Weights of a small audio captioner.
Data: trained on synthesized solo parts of chorales (CocoChorales), 39062 training examples, 84.5 epochs.
Rows from block 7 of the audio encoder of a small audio captioner, named by matrix and row number. Rows with one number within an expert belong to one neuron, the router's apart. Each number is 500 + 50 x the weight over its row's rms, rounded and kept within 0 to 999. All counts start at 0. Numbers have three digits each. After the name is the row's rms in percent of the matrix's.
After each expert's rows are labels from the 100 clips, of 14848, where the router gives the expert most weight on average: "lies over" is the class under the peak. Only what is clearly more common there than usual is listed. The data: synthesized solo parts of chorales (CocoChorales). In brackets: how many of the 100.
# router: slot weights (encoder.blocks.7.mlp.router.weight, 64x128, trained with AdamW), inputs 0-63
# up: expert up (encoder.blocks.7.mlp.up, 32x32x128), inputs 0-63
# down: expert down (encoder.blocks.7.mlp.down, 32x128x32, transposed), outputs 0-63

# expert 28
router.56 080:548391584524487515447406436452411459425558495517551464506506543480459550487492499492453534484436591573479544536513479466480524408381471561528580471519451530508582526509456559527487561517557479
router.57 120:507446573496456580475523493417522409471552539554486568564464451470468592495469556428436395498448495564498526465494529549455526384356481527489548533486561495472469392458455541506556523524560514
up.0 097:438494515548467451408533518559538466546458518449472548446546596436539398549452528445522502563538499443535468484464558606482524532581542500502427467433510501432477468472557435424587438462489523
down.0 099:528525524517448524494534443479492414461510452427552460512479481559540627548498406485496468546416503614511586613497454500563470467541562514557455432463487487672441544511416420545454475567519504
up.1 098:484479512565550534452557446426509516445518477554530514514493493497524445540513479474529502431489493487491587558504546493501429433615492515594476533426477543610521488474446479498554433465548520
down.1 096:470530511551519424443445493417560476501477448558518444578498502441510493499504474436502540501517484524482470396459528514429557632474521504440528550492493516444510505553416482468513558525502528
up.2 088:495484447481470511463496435428451544520493473477480457462462559383482411628546497444519435453578543475449470597456575542520536502519536528496482487430557494525471510541500412488553460495476481
down.2 090:530545523557524549530499475464656493497516432485534556520544541512512550440526553529425519534453400474597488546437527500490531548543453456477505470526537507563451584406466509601431598514400544
up.3 096:559413529498505506435454567368444474577483495509492577480538562502543584493529620493582491580510535463514444509489496596437512512547394412496446554426524494468514499481472513472460477538575445
down.3 084:458462491432572593538522521545439423484452452473480492594432553536586479565445408458523519517458488567462611462559513568549379477471531528448464439558603442543474451520505510490559414520509575
up.4 104:543627523552470468514539513491456479526472463524471539654512422498497438502485521531490504584624428517523477437465546449515384610475468559429574590519560529527457399510520449509521461523504546
down.4 103:555471578442484451488490511479457547495539486533561575431499465497547467538454580495409529582530407383540490477466441415527481512515514482463558528458466563482500495542578520428436491518521498
up.5 119:451430506448492553517473599450497522471428472516432488531589515592398523546476488561507437556502560455494505525551496525461572493389461478533552472492529528495520506484435548483576575425568434
down.5 113:545525501449449515476643440588461535481544468508443547568495513517496507531490547482558541428424473550498572589517480492509433485507411507423464444483454545456536479478525434567438509559559467
up.6 078:530454633466545496550451475532490505541447467513566545479492476619538532528589483547524405469452456480517441621496536545532519459465471493517427561528545487416531536661587520481424504468518537
down.6 093:493497448497468527545530489477556491550514555513479535426525515544460536565456498410569510486431579444456430525519587534501474429518593550515530431478553563493469560539487523367464513477486641
up.7 112:576560561467506546511434598497559484596461418489509569442529492529387581398583542550451455490553419527458489521437544505500502467554550481532442545502495497473500593487525506374552475468416507
down.7 111:524546490513440508494508487493427573569524521458474585525478447454554545517484462527418531539567486441566565516465590554523488443444562456537487438470529497502410538506561468412519553591507578
up.8 092:466541544605467570525553476512500417515526587500529495553491561458442540486439525513468562487474495552494607502533594566479447467433455536485546480566437458491493430506564510487493507483574543
down.8 090:468507390532494452524514523487509553557452366553501520453444484515596532536560518486533573526564495404486461429628424477519570640593511469574448485432600487510605551523523486447537528507398488
up.9 114:447568342461549463519448521503545622500534521592492498463492498586444482480553461490488450408443517427457473577428541477528572502507533533574547576512529520548472525458454487529509553464510450
down.9 107:468523427561455402550384434570554482507533462402447478555444450515444534446444376524415469510519589480547474503543513499551543577491503540490531438603518536470467489458537465505558498454509409
lies over: C#5 (92)

# expert 31
router.62 103:469499542508505414458532540482348488452533568563392549503492478512530507470439550494503523420491622456527465515527537555494474556428383522598515592512388528452598478518525468481550529450519428
router.63 120:473498502400503513561454550482545477494449502470534520493537519503533618425501536572450538537394570432549559544537470510492470519465510511563492438588387522479452520432497462466516509453525497
up.0 109:533407483341485547535432475495556564466506536501411492410531534534507535484533560544516484546547506525515551475516485521449515465521531547511543516482506469464499515472505449364551409493547513
down.0 106:488520469559587445502505391418515526503506536495583411525498376513524524469511458437449493375527536516573597591552572493489398521442513543432485380535451448468478482497460433527478525489490434
up.1 095:513502475430549466609517584528525541566451457402475481569562476519466531424543421487515529555468424524418463497524457566520528474515507483476520533526443464551466538594515435464459509489502389
down.1 098:505504516512521512455509449480512460469481520473541476461533497528448499479505530504551508425418568552546454475475468415436509523481455460386505433559434536486490405534503508565590473455494512
up.2 093:427489518584344506461474466484522485500500534448463522489463435613584485488627572473478478560479489515350458516498459553422573500514472507452491487570547534523485513504565539548489469524445460
down.2 091:490447464426474510530518490480496481513532515435493515543489461490442505531485463483533611557484469550646521404433497468546466542468501640508607571506460488563477479515501472486547501513475581
up.3 083:604473495545534541504479486567539508475352494465434528513459512438481481502500471585494572505453529453491481578560522445458468578494480542587562517476540530508412526587478609493533483493518424
down.3 083:435524488411552512495502496434461486482472501513437520441617537517509516503486516589518390502465546524415456466445538516475498408535480471573502504537463536569549549506534520449519424591536557
up.4 107:492449439540528430421467470563502493516464604478521471504509529460521452488489537429502549438553549487537473495499523471555393549611414474558381512494483508439543507489562421497571455522509463
down.4 112:522515496502442502458490539426462583492496507526478488476468537471523472539573554473485451312486520539433566523438557506575523513537508529498509606506502551491540516502592435454572501543479507
up.5 097:524467509439522566468490627426550491496530591477515544441488512399470501480507474381432518553569505590554508443564455551449614448431498426501449400407453420501524501463505452540507422546575466
down.5 099:504554445497510474555471394500493516466505579493552505452501400581493541489520579427556456511512515499471445517557525441449487405454481557426478487461515461443543440534569425512442525624524470
up.6 100:559456623469516511463474452502521494560536487498502369484482388585504526438615618504511538493514450485508528496519579496490493543552496492458468526527598481507474464538417420417494565437493527
down.6 101:542533376468507425528489547592476487506491543496521546464554581493532484549468410573500595498503558515507546443487428527543478540374493463580534510488474501422455577525570546551548410392446507
up.7 101:543525501472475433519453474502481513517424394455607499457429407531506546510491439383502483518501510490452541533496396519513426433491446484505507396619442458526544431482494533406467498514495464
down.7 098:543523512512451566537504544518488566501425595505535577434524467473405525471476539522479555485532474471538529452467480425542518589578480589380463548498481484554429457422558446493489428429526509
up.8 090:407449554592537545507495538502496482402411473578438561502497471415428513551537571375436524465503468530536514519496522471493534513444437556545473591470553512545413479619414525510460426631426487
down.8 093:504485425409501490511573513477503442510407588609503508527526602445486488447407536603559514579491395442463411493444513465462463522490526487544497580518469426533501530513542541377476471556540493
up.9 113:485495493454431513585588489462500446509541468505550427534556503521503451530398437464536487490504540499532507477482559428536457509443435511510529471470482528481500498606581513457453532441493541
down.9 102:467445416437400432456423510440626520519444500395563557505556523526534507440558432537455488487499499498443478438578600495537505489462575384586442537561525541535473536457530515492442446394473526
lies over: F#5 (30)

# expert 7
router.14 109:490506576456582508531471432500455491524587483473481410525597544435477395565423437441449516426516519487442537390450523548604535412598472483476485538444477422536566454551524569439504461452469551
router.15 107:487533556415621512508445464459503520467557478519537526454577619401438464555435438423504486470452534500483525518409568545593560463559504552527525497484445381527549487561473577485524477502524553
up.0 095:547537471470447428412497577569464489564475502473434447464532565473526506532524541488583510484503460523426445434556513474475581510488532484607483538498545449492511510467427493367554401538512557
down.0 090:525472611526501443532567483486455424557442467466465494413548514452528420520552546486541579425530562454430513456475511513480448373547508507382510507514529445537509520472523470520499397540453535
up.1 092:466488515423528584540536468535557531477615494582491438501616573511516394560473420461492505540504485503470486561469447531478572473549474463514485557464482393418476508541494414401465455461487476
down.1 091:523419486536525526597526472478483440524493524498431443477429521456413565516499571435512536459491522584455552450499538547518601512481501542473420418468495521544561460474474481467565507446464591
up.2 113:472466543506599469492520533442578523446488542525573617432509481468550552467412419522532492546400480509565500503461443490420550397456441463527483409483533413500458546483402531518462500525516481
down.2 105:441593442464485510476519511545490512522515522546546572543506470485410463489467610394569533467523434569485475522536491485446432499458519523496576534554498520460485555623514560611488563545490525
up.3 086:484569442554482529527426488490494447579560515448472414546402551538404438497567528555487523561450440522505455461556473459489512493452525514523506489606488511569486409554609455525522438509519445
down.3 098:495491487473515457556481499462531486553403511532516502383585509362486511466520558529499495488518519471561416532491571592584492411534483516522481553392517463485464448494443565506418423426534525
up.4 097:515553441450487576500551459468583437442461602597540518524537413547514507572458475498458486519431516575506517483601489544479522423530492552552478452345420440513491368458505495470519504536506548
down.4 100:528495477474517481592420568541540413512485523495525567470506583444461446472491537443499509477523616540453428446465581510438562547518558461485482541564411538475502408571451483435526536476529469
up.5 096:539538466500510533508519500418539459459495473467481466500611581512393521518456445464596530526590452559506482454431453431486496542504486480617515522537578447538485515438483422461488493465508403
down.5 104:500460442479524543476524417553521478462459385436453542515398521461494530622488564494415572492446503497489443458484435477494488485482603437478433520411510519525485540475571562504434524460469504
up.6 097:463402492494522553441480496426377470488471593480527487514424475446457506512345509483500570486540410539515514471459479555517541507531581495494502563503492453431584513440479444505436438537536606
down.6 097:572493456511565535462603512553542479508554483510484478546599482513455431502494522520562484498438568475479423417546474515539493507510584522517481523522393617488470467451479480461477494499467431
up.7 105:543476446440504448478456427473491471590459454511488507521544528419424514458467474548552485505512495505491498438592498520575497471582480575382435555508535505449525542468569427478480495448562491
down.7 102:517449467571511520499563533484548522486476431485497455459448485459441525464418436487508559454505450499434475580494444411563556517467465463508537497526397514469493478485487487547441505579516526
up.8 121:533612551464517563492539517532658481477515465433516544477516515548487495533533509455487487492575544427556452568494547496451592532574520535554561435435584463505560441416443504396511449522490503
down.8 110:550480535564489512545512488489464549479575487565461521619526467458539543480459400492496417543459490551441512518415573613540480391480455461535518518459441449557538488474533553467593546515545511
up.9 087:442444540444519509420533560448519484448493505440549439489446456449543520500461431493487584544493502430489580426392435474490541570541519411488490528505535495571628542408469459437452551540433553
down.9 084:556454516538431565556507416522460438519583482546513508399595424542494380493584584417534506371419537527413523500493572500541480488487585536451575462492461472460452482487507506442499474539557545
lies over: silence (62); C#4 (36)

# expert 27
router.54 117:407506512509503394519474473504478467503483482561451471457491428534577577534636650539505505493578537456566506499572536486419459502463509509580541487495447496560480569473390547507532485469505462
router.55 112:460515472511526497490473551541442563459459564504486498465419398466555534503531590528419450490545447463546523473510488454459439481428540510532461530561484543446545526497428520513602532479487460
up.0 099:581611457514499502453425468469476436496493464619540556463538444393470431461493616554483404552452492574470483551426544513378540493557498520504535451505513484441458492542444504537571464561460523
down.0 102:448504576435550421485485610479528520500488572463460542431453512554396492522517413497490450495469548514525546416501404542545526520535492520576505478429541520551441484543582493444493555403422473
up.1 106:496515525414548564562535558504604538450514513459459443453505578471544516598480538473536556598543479535547489475523463448466505586492533371547493459449434506490577477436487504422514522482516519
down.1 108:451491521535439525445537389429463453488479459470500555511492537540517586495511500436507580409501572352414454556444471505426490549521508565465523498428571473453506566581431464457514576470541396
up.2 113:579518464574507543534482530453499510564488508570515461518526493573456514501587458467479433502497422513574537513383581538492523526556485574378456535465664459560428471486502480421392593462479507
down.2 120:470458599364488426462512522499473455463476434555454546479545559589539457439542552504510583559543585467521469485554517499504466518452414423598548451530503550480560564490573570587630435496438539
up.3 111:508473560556497511559502594462521491431491502548459464554582430568501517540483591456544501519465508469496474482475446465433515491520484462451549497485542436489447502550544521480488513373470435
down.3 107:413425431501447497537517429548573488486487383555545469383450465508509498498566546525465597564538514490516492542524514438561500488552545476471517423469448502516570532471514451539485514540510469
up.4 121:523489452472456446538462434473502455528526610415456482388451440554568556549550554540516523477549469484558497553414440549501483485486533482644515494577374463497468608482478529518596498477504488
down.4 114:548483520535497529496532520531455476523512517453503438613527398418476545599468415479497537460430461630459535519476495478457457439452569550571459405437534434556508523478499509607520529561564526
up.5 092:460541392455523470513436521561526481574512543402413533459450517442555506531608416510583452488449520493471430518476469552476540524539565535584490432472464465488513469520441539462612535423498573
down.5 086:576518416489546502523467501512542495445511569456495402464526457529483508457548545420545436419493505522475603541535554478472474427531409458387527505536520480544481550481541548540533506470427507
up.6 095:455518507491494492558544417502502454462470489455513556504627492358593511444543545568586473543520535486392419511496442510451508477602457533543519484518568519512564500645511458479483471476477543
down.6 098:550536435589490480422495543421554467519501511483547504396426409546494532444408560495422531472442564462520518473489502538445567535532523478390468486451446509490521524500428573501442384411459467
up.7 089:486411354445483670480561514501584501510443519496529579489455512490471599518515503523532490511440500476511557477484519479580503561421421494547591594455522481420563507581576612492444463476568581
down.7 089:432541518566497498509505441612412591512503597437477475534496469603559433466445559528519612453453492444567454557531538531503493421531499499483298444519514447574505530486508446467492410502501464
up.8 101:460461492508465585616428480484448495435515514547461441547467475486540497458455621437519451551548516577495539481456531463449510581536475389531532498548501459510492508452459517505581562495492437
down.8 104:465491473487472468434558544545460487464460466516483548360709539437509551452511393544522554502470502479462522481428451497521478477456483537532479522555484501552533495567496548427448421509498485
up.9 105:521419434517441458469530573512532542382493504517462477474390465489474490538492384473515439509563514450565534399472454494547491439519593491519452489504526513550490600504487529491475456487491516
down.9 109:524471546508487576561494459467562508470570458531593504562605487548527485479496538503468441520482447524578422533514520589452507520455447378529444539492503507461573492529442473535515497551614609
lies over: F#3 (34)

# expert 19
router.38 086:447403576487504453488463435509382482480535501493470464565500525481477447494489610595496549470403507532538508556509479436562431429459472599540507547534414505434557554521516469625510506505492470
router.39 127:521467604380489578543439561476476431469510538551494456582453462390506536459518547432456453560448510503460458486417492515462449452510558530527441595550410543543479420546485430453547554560501532
up.0 099:519517560435476563512516529400605492470377465439531594443473491464483534533518448552509493524450461578513495556568507475588477516530573459500517603460558492500505499545463490595492586530502506
down.0 104:522558402545488463485517418483543466570426586550434452540494446624492491527460571505490473457475435585548486513551442460470472503477463523473473495568519454527437473451582530405535506528560445
up.1 099:470454536570515530451494466493543466506522556466467578494440482437510487465474482567537425511536553471539518513488479511423470462447566584570492435582509484561497489432568507397541410610515480
down.1 094:423508580479440454488527497530436488519499474498492400548521552515523508494449496534493476447456529315431505470520573485623468508469542452533525474421455543452566558555476550601591504458487438
up.2 099:489481486601385522557465578494496475553544427580487530482497492555507583506551425433557520509462555436509482452482566561511500515528447450457502444454594489510538493548480568362481567441519510
down.2 110:524434507369546487502483421516475526488578480431562592579491498478537499561522511556414457485595536548572617543513494525505461381470550493489457461495552505525540576494501439542519487518586515
up.3 093:512465511551472572383490501492454446409508592628491532544546493539495539494474453490465485582430479544525535538476471534466466373548466552491484380545489381554506447515517506509597522518465525
down.3 095:597458511517514528545542499537494502514526632519485538495572514418460404515448489480588518413507519489480483539512575468540541613549504616441458545486448472552556516589396557555500420594554498
up.4 101:476436607501480512470461542570432508470500508590474591547497528513431423523582471549482430495527489490469523513496488538490495477482514511609584522486537570406500586543560467457554533542520575
down.4 099:516534467571466435625463463506517538545519463391520522488555472495425534390572573488443421461458503501451573503481566562510538479546478493488502442574502477521511526435496587546532449345425449
up.5 101:491551612506496485540496473475418450533557469578569529471560491469440574467511532491411507522529422497511485515460528531426462457416487563415487439518464456552499487517462563435507517472476448
down.5 101:558498472510485503487521474503508450562503619367439514515502517450437462561543444523586498469464467466450511488511437470536530561587510544491567501341455543488449530441539487501451444573490542
up.6 107:554459473485518530511456620387464501452565522598553546544513455484594511522442460450456523511489484488489571489430420544430499493450450499477484459484619431561460497415505490533506566407530516
down.6 109:462389508460419563440462524499450495465468579431467464499578510571451441486486496580519584459441512504546479493468458566507528484470500490617474610496490433482526527542481529616441444524544474
up.7 118:449537534489490529451467568495548543502466494583434481559530424434494521477513538591515531476638581527543525577463513522529498505566531468608574527460420512559444547538515445394488533465493492
down.7 108:492472427399515439511532462550481530501498412470490522519498439518476525506431472430525509491502492558391459444474429491562549383426585468403494454449432549529462491532517553495512501548439528
up.8 114:495500593403572561555427563538547480461407547572419419487515468566556501453497498462508485535454527547514518491479431431583481445408498434383495430513483455485544411505513476551418473500525454
down.8 103:557487510472523454516553592513548481397491600452442455492517479520516430516473559420511496502486573580436472525428430472439519455568531427468545532412591447531433375537471484438474502470528484
up.9 092:524559479444435525538475392528514463519515545460564517393433545481568530514544532482503474462518601457428467414506582528539540545442444456493498489470627479531450394518483531525384533554427513
down.9 092:428548511517516479506470575468541452476532484520453517568405524430558496433562508515497519584498540454568469516454520469485355477499458457450547519484481517520553535458495491420599536446532550
lies over: F#5 (34); F#4 (33)

# expert 3
router.6 099:541458560452531414499464510561495435480541485545497413571547457412487374520528526524570506504529551547477449551492449468569443449445519547610507533480496503433528499573508398579585473480519476
router.7 137:545489548402523482476530479520534498502549551504491420534477453405570338533494452471498467555494572566431420489502444557518409436548580556544505433467464515485483412562482390497555488537512482
up.0 099:465497491454595505523440511499537522512537509442532584361524530458482439460403451458554583428522473569489531511537580484513464484531604432518462453511445487507542481508489434482513505554523522
down.0 099:607573535521548509478506555410514443518531450567491456514451541509492577514387445515512571508403464528517504544489433499587537445476502519553508476484447566419397476534463535479435460521461475
up.1 078:486461491480428401474482552499501572421560537449500503464528494472547492427494554490519465436513464468555478374550504535580439426496503395556389529464470475471507523472491506541516516472564529
down.1 095:517555442592518541596429579615506448507478539439584496527502508530538523437522491520507520511521551589582480543459553529442438503530449521414484515576462451527429574449487534423498448469593528
up.2 106:515438418493616494511472536458465594560517562562431458593508560509527471546483437558524479558458543484479472470553480504576420486494500493520462483461601504473525506569480478500545388468516584
down.2 095:484413504429499526529536492532519407558508525433538501434480581475483513527510575571543574426502475547404540425494467515482482576532532514433410588560474406529541523423443408463411444544436465
up.3 099:513461497499444477540512526464488494564519524549481493482557392360637557483528497411534405487479589465464544472508528543492525468460489503475502467380599453582558584529488511529556528520500526
down.3 104:579454537518498458489524502441460515578474532517535486568520516494433469424487573483646487451518497447500467457530564447434500482590563515524583507580469439438481430480565505416557518587501499
up.4 101:466481476546383447473563365540457470546531488502448503519531481510543485480539413577524516449460535444621449518474389493597493420492470467504487478409522499534589487500481581467559520397472487
down.4 111:517481584503458491464540568504483446503546528536545509505487494514575499470543543474521518535566587552514570502453587597468483383529393500455455547527436503511583560562488497573547466545430500
up.5 119:461569496503493527513526493397565477455460495491508541501466427567550589545556438496476491597476536504548532498459493468483454511530562419556481510497550539568465510538407455473468544434426597
down.5 119:526574523448514524488535451441561450520456515564481448475552496527488438421554427484470474470444497517523549466510640498427580516570438563457417549511519423460500422488500462575521424511545434
up.6 094:530552481570386452495537447493579588397520511430528493488488468542524521490407517523564516509412483531506488543595476474497429593586549542509468449498484500463509502462481507532413489536570460
down.6 096:520450336463544448470484598582575543553474510447464490522514544523526458445571396522530469524540502483552447450385570483564470455418524490573527505423499480586454415463577526472415486441495525
up.7 129:529596546402453419461538503502496499501520579569521499509541367472571567485486542444495532525504556399542548532516529542446495406571503522499566440559479491511479460610461562525460450436465515
down.7 113:529594529432532447488455526479546563469547533479475465526510457509441432502494442421551456591629509620436450528480547405426513500550484537459551491472467408407459430509500398581537484485501483
up.8 093:494430470544485445465559498514492481440473457475492515448525628589544443448536525469495499622491413513504518495510458510541493458552504551554491401547466488543568564433525502509460470525517427
down.8 093:477533482440488471503591451571534517471488426544485468541572485400474542485425374587541522466448529471543570652437465454482457478526515428495477426454424550480522508502493492435473478484462576
up.9 093:521497438581563467451492492455475400588450465581524601526535495467472532545565457519473442567448564437523429528508447522472492534425512465625433444468514588565482524494499392508467518484412525
down.9 096:516430515500578553556479359388517432566424517415472509554422539536486512595554449538523518570494463408491515441490518500496501459553534534544455497476550436533520488480479436512495557471528521
lies over: F#4 (45)

# expert 15
router.30 078:508502471573502450511480478497381497450544531513475589557468564573414453554542514648592570431474508480447438536579504558588486484484442634582491562504515470432579564536612464565545501505494493
router.31 101:522429431586473526499532529465520468498451472515500590504492513626433487442509560607618543471610491460543441516516458558525545498533516557586525509472490572541458529524522418512442466469462510
up.0 082:488562546565451494515554479463487519496424592463426552581539540508473443431437469536598489506526486442417574481510558564480502500620408558434525602422533535523544493474592386498516496516495518
down.0 084:499444441476563468455397581412530419392528459491531479421574538459507488520536481486460574436491579509407507495506532475535450568495612448527545441569449542483545438510456524520474429454485575
up.1 106:471445458668487457450454558579511457527523508603483514424461482499473493474515498528515596470555500470476533530564476489500521554404497483608449480541536543544407429510523451461494514485465457
down.1 094:529552542478505550580506418505464547491429461417549561524537469457534530487447539465528496459515495435559584460451438413462486493524539520482529476484414457475490568486453444588472563442481473
up.2 095:463451515476460479423450607477441531536574460470398548558501426531458529473532496528416460489578475474461466450489506500513516432561532471381516500622520523579536487536548540510544506550444528
down.2 090:494508457496517523467463394515481564526513566548539467486374553494597447576499477492498445575450515492519477492509572536546550421474470466483554524480480498354540419467457425485502471506568459
up.3 110:417494473566497485485476532490543470435450399486498584435332509486554450562471552523578477569463402545552493515548416492551471561470493460460421484518503521504446528451541480506536540530528605
down.3 115:462574470514507551561558522464455514526556492510524497511528474525419475462527553452464433408537491509481519503477522371504489516461518526547493463541572459512530506522480522620518556452462400
up.4 099:560468524521431562563453522462428477454525498424536522457568452555518515535437431582512494464458487516468523520520448524451492496457464514594504543603541552483502498551477507427481554508534487
down.4 096:522495489538553477421531471621540560528478421528445518532446451471468485538554574440503560526526456539529459462529505560537469497524446524453437479432459516536456541457496544470480475427432578
up.5 102:557485433583522604434525535486586431601511568482418508441556515570499500488491520508513558600498526399500498498479446515440468517446446373491476467514424494499447544491565580475455432552499465
down.5 103:537551543545471453551499501549374622523464497478596528578413510437458560471457426528555530439472420528468496477504514434465540545589523667499495496485466464522449446488545432508512493570466593
up.6 106:493504364532509548559469461538522487431473476415437607487502504446507569532424503435505486433469568446452489533450536533487469549474624449604489471464408554547447463523543484453472480437485522
down.6 104:499485574538482460429583540424538418548564485582560524513496477490545435496539502473501508532580499604487549492534429540484467551459487522544546570537615548529443579548498537536380583538500523
up.7 100:461535443525517548526386477538517474547559599550558472558560503577492459487447498517492490453493482429432515464503444557483515415594533543471476611500519387556440461481500440510480590621490545
down.7 103:509525490514516390467504534435532543477443448503384476455440560451441568533470406481568529658497594484525430465566555545530554491419536373511557485495392524513601490536490539443507445499474452
up.8 100:529485492484477554580561553564446552441496426514572487526540561532517546533412431435506571391529493483531497480489471440469565495518440435428510494488485485428407482563467492369472489519479508
down.8 093:418488451535560566462480460464493519479353497520439501499450468474465504550566521505485459521495420470499414477589551526490440540558601526584518634474522513555548624451518504454462511599493484
up.9 088:573550447561393486500424449474532577503507536496500492531481449489418391504522522471494482503584438536556426438491498467573496389616422518442517575465522502483520343499529522517518508489522490
down.9 089:584454503498569504448440523524622489542533361560498425452530499533437564513501440435512467562445512498446498494479539590521572509494620422580412467564468474516579552528470439514533460495542553
lies over: F#4 (30)

# expert 1
router.2 082:503477534482520432499518494474440525523565464462454474470560537521475465522553597561523575472493607541466542506562443440538473400439439568498483517512390499461568472543498546606545476471543510
router.3 104:538527436520570551487506577465494484485528403458500559403475542486395472406550508534547520543538541565472544519530554517426510440541509574516462431509522559483489481598478412444511507490597582
up.0 095:551536479519477543492485525507519477440500459481535484523555454514521520540468512429493508482450456440502412531498597574503650514571466453509504565495501548568499468578508508402489547450396466
down.0 104:510482528473428500565450395493475532521509483573547435510448563496507529500555438509476526523523549425525442434584468541482336568522550485537450563555622485493466533440534428529408453531500540
up.1 108:487571569586460442484499475515500515536520475562501541468514466576488473512508549580508489558556507455438492471533515461500434427561470478557571380549395489502502517544479522482430522504502559
down.1 109:498536466501413468471510498471437592409541519432435516505511485477543458454520547490419439456503524525521446516490414426492591518405470520525476502462523458535507511382487504483558440445467394
up.2 119:498501411441546610504495540448596533525541501455536540475463467614493613464508484457533494584476405521521505479484531514374478519548401525624489538468539435548505505345536474493533505583552584
down.2 111:477477544467529504593498493489552479501492525455561585468590558303379444561452441441466446415458545545516530483488521542542547551469573514495520556539417527490560508540454482464502485405475513
up.3 099:491488543457492519475495504565521517650644429446449577517530500372538475530555562467448566481463547542475509431569496528514462433613473464509409560476524477511541427565546432414534409554561474
down.3 093:486615398560459526537468493477521525519452547549488476535430525569469538587456419463630524562584479573519548533409493540548500530504500518549553361450463467592504558468456569491483566478528555
up.4 107:491556502563481512438570454442632508436416407513418477502406438491414566480466483421458513512509415549502446491455576459429581567479576500476464430529533491592431504416505477431532508524461455
down.4 112:499495553521508551463462527502480518508521575496512472437575468408510594517495494575439424513497518411494554481505460498550459493529562524652457593501554549542577539562381569563418482472498434
up.5 091:542495515404486443488493485583487470529422557537526588463473500522477534462532564496487486582467525587492506539561530563426503517510534529478539502447540477457548544493534488420529528403581525
down.5 083:489395484547489590536518504478565565441510540486569495527541508493460448515469539447473517469539468402493455513514526535465555462549423399469454437592530438531563452430533467371492496528497457
up.6 087:543475540487462412470510439554432457570506478440454593548532517490422421480520407538514553520479508561455497470532551472541459458546470564487458569526399559459509532538463489548452463446547469
down.6 084:465430514503492472557500517463470501533505512559500468591481520485497450629471568532476524506429469463529458516401471478392502468436450477385581456481473485533433480481574477443568439408492554
up.7 109:550505449501444501388562545367531483473494543434515493472453428511457409437466459481493500470568496503447542470472447482443460530554436502538517402490513513549475484495507562664494586461438519
down.7 103:526519514551521442534452543546436504479451571499509487459493471414500595489493521505515500467413446486391492455468444451464513506522488463471492583534451506468554450467475557480550422585468557
up.8 071:479576539494582491492444547507435538507444467525533510497560492505559482470441529541516450609511645478502398513603478494515441464469508446445567606470428467489435470518438438515495525539583484
down.8 091:450434526494426457408490379498508486476508507570618400546473503611532421470571554451481546517466522475517455580533477517443616523557506533362430465502447531485460508505480461428487478441481479
up.9 099:496535455510459586480535535459545461499485501493550483438425536529504403459456522472522513470609483547444515467592435468429507506426447491494512436508579507519502471576484435524500566456484509
down.9 095:499535511485514443427572589535460536432478530477485413496532437575410558496530479493502537512403557463435481552474508495541508519507485477469463512467414550474515439466492569595566452476418477
lies over: G#4 (96)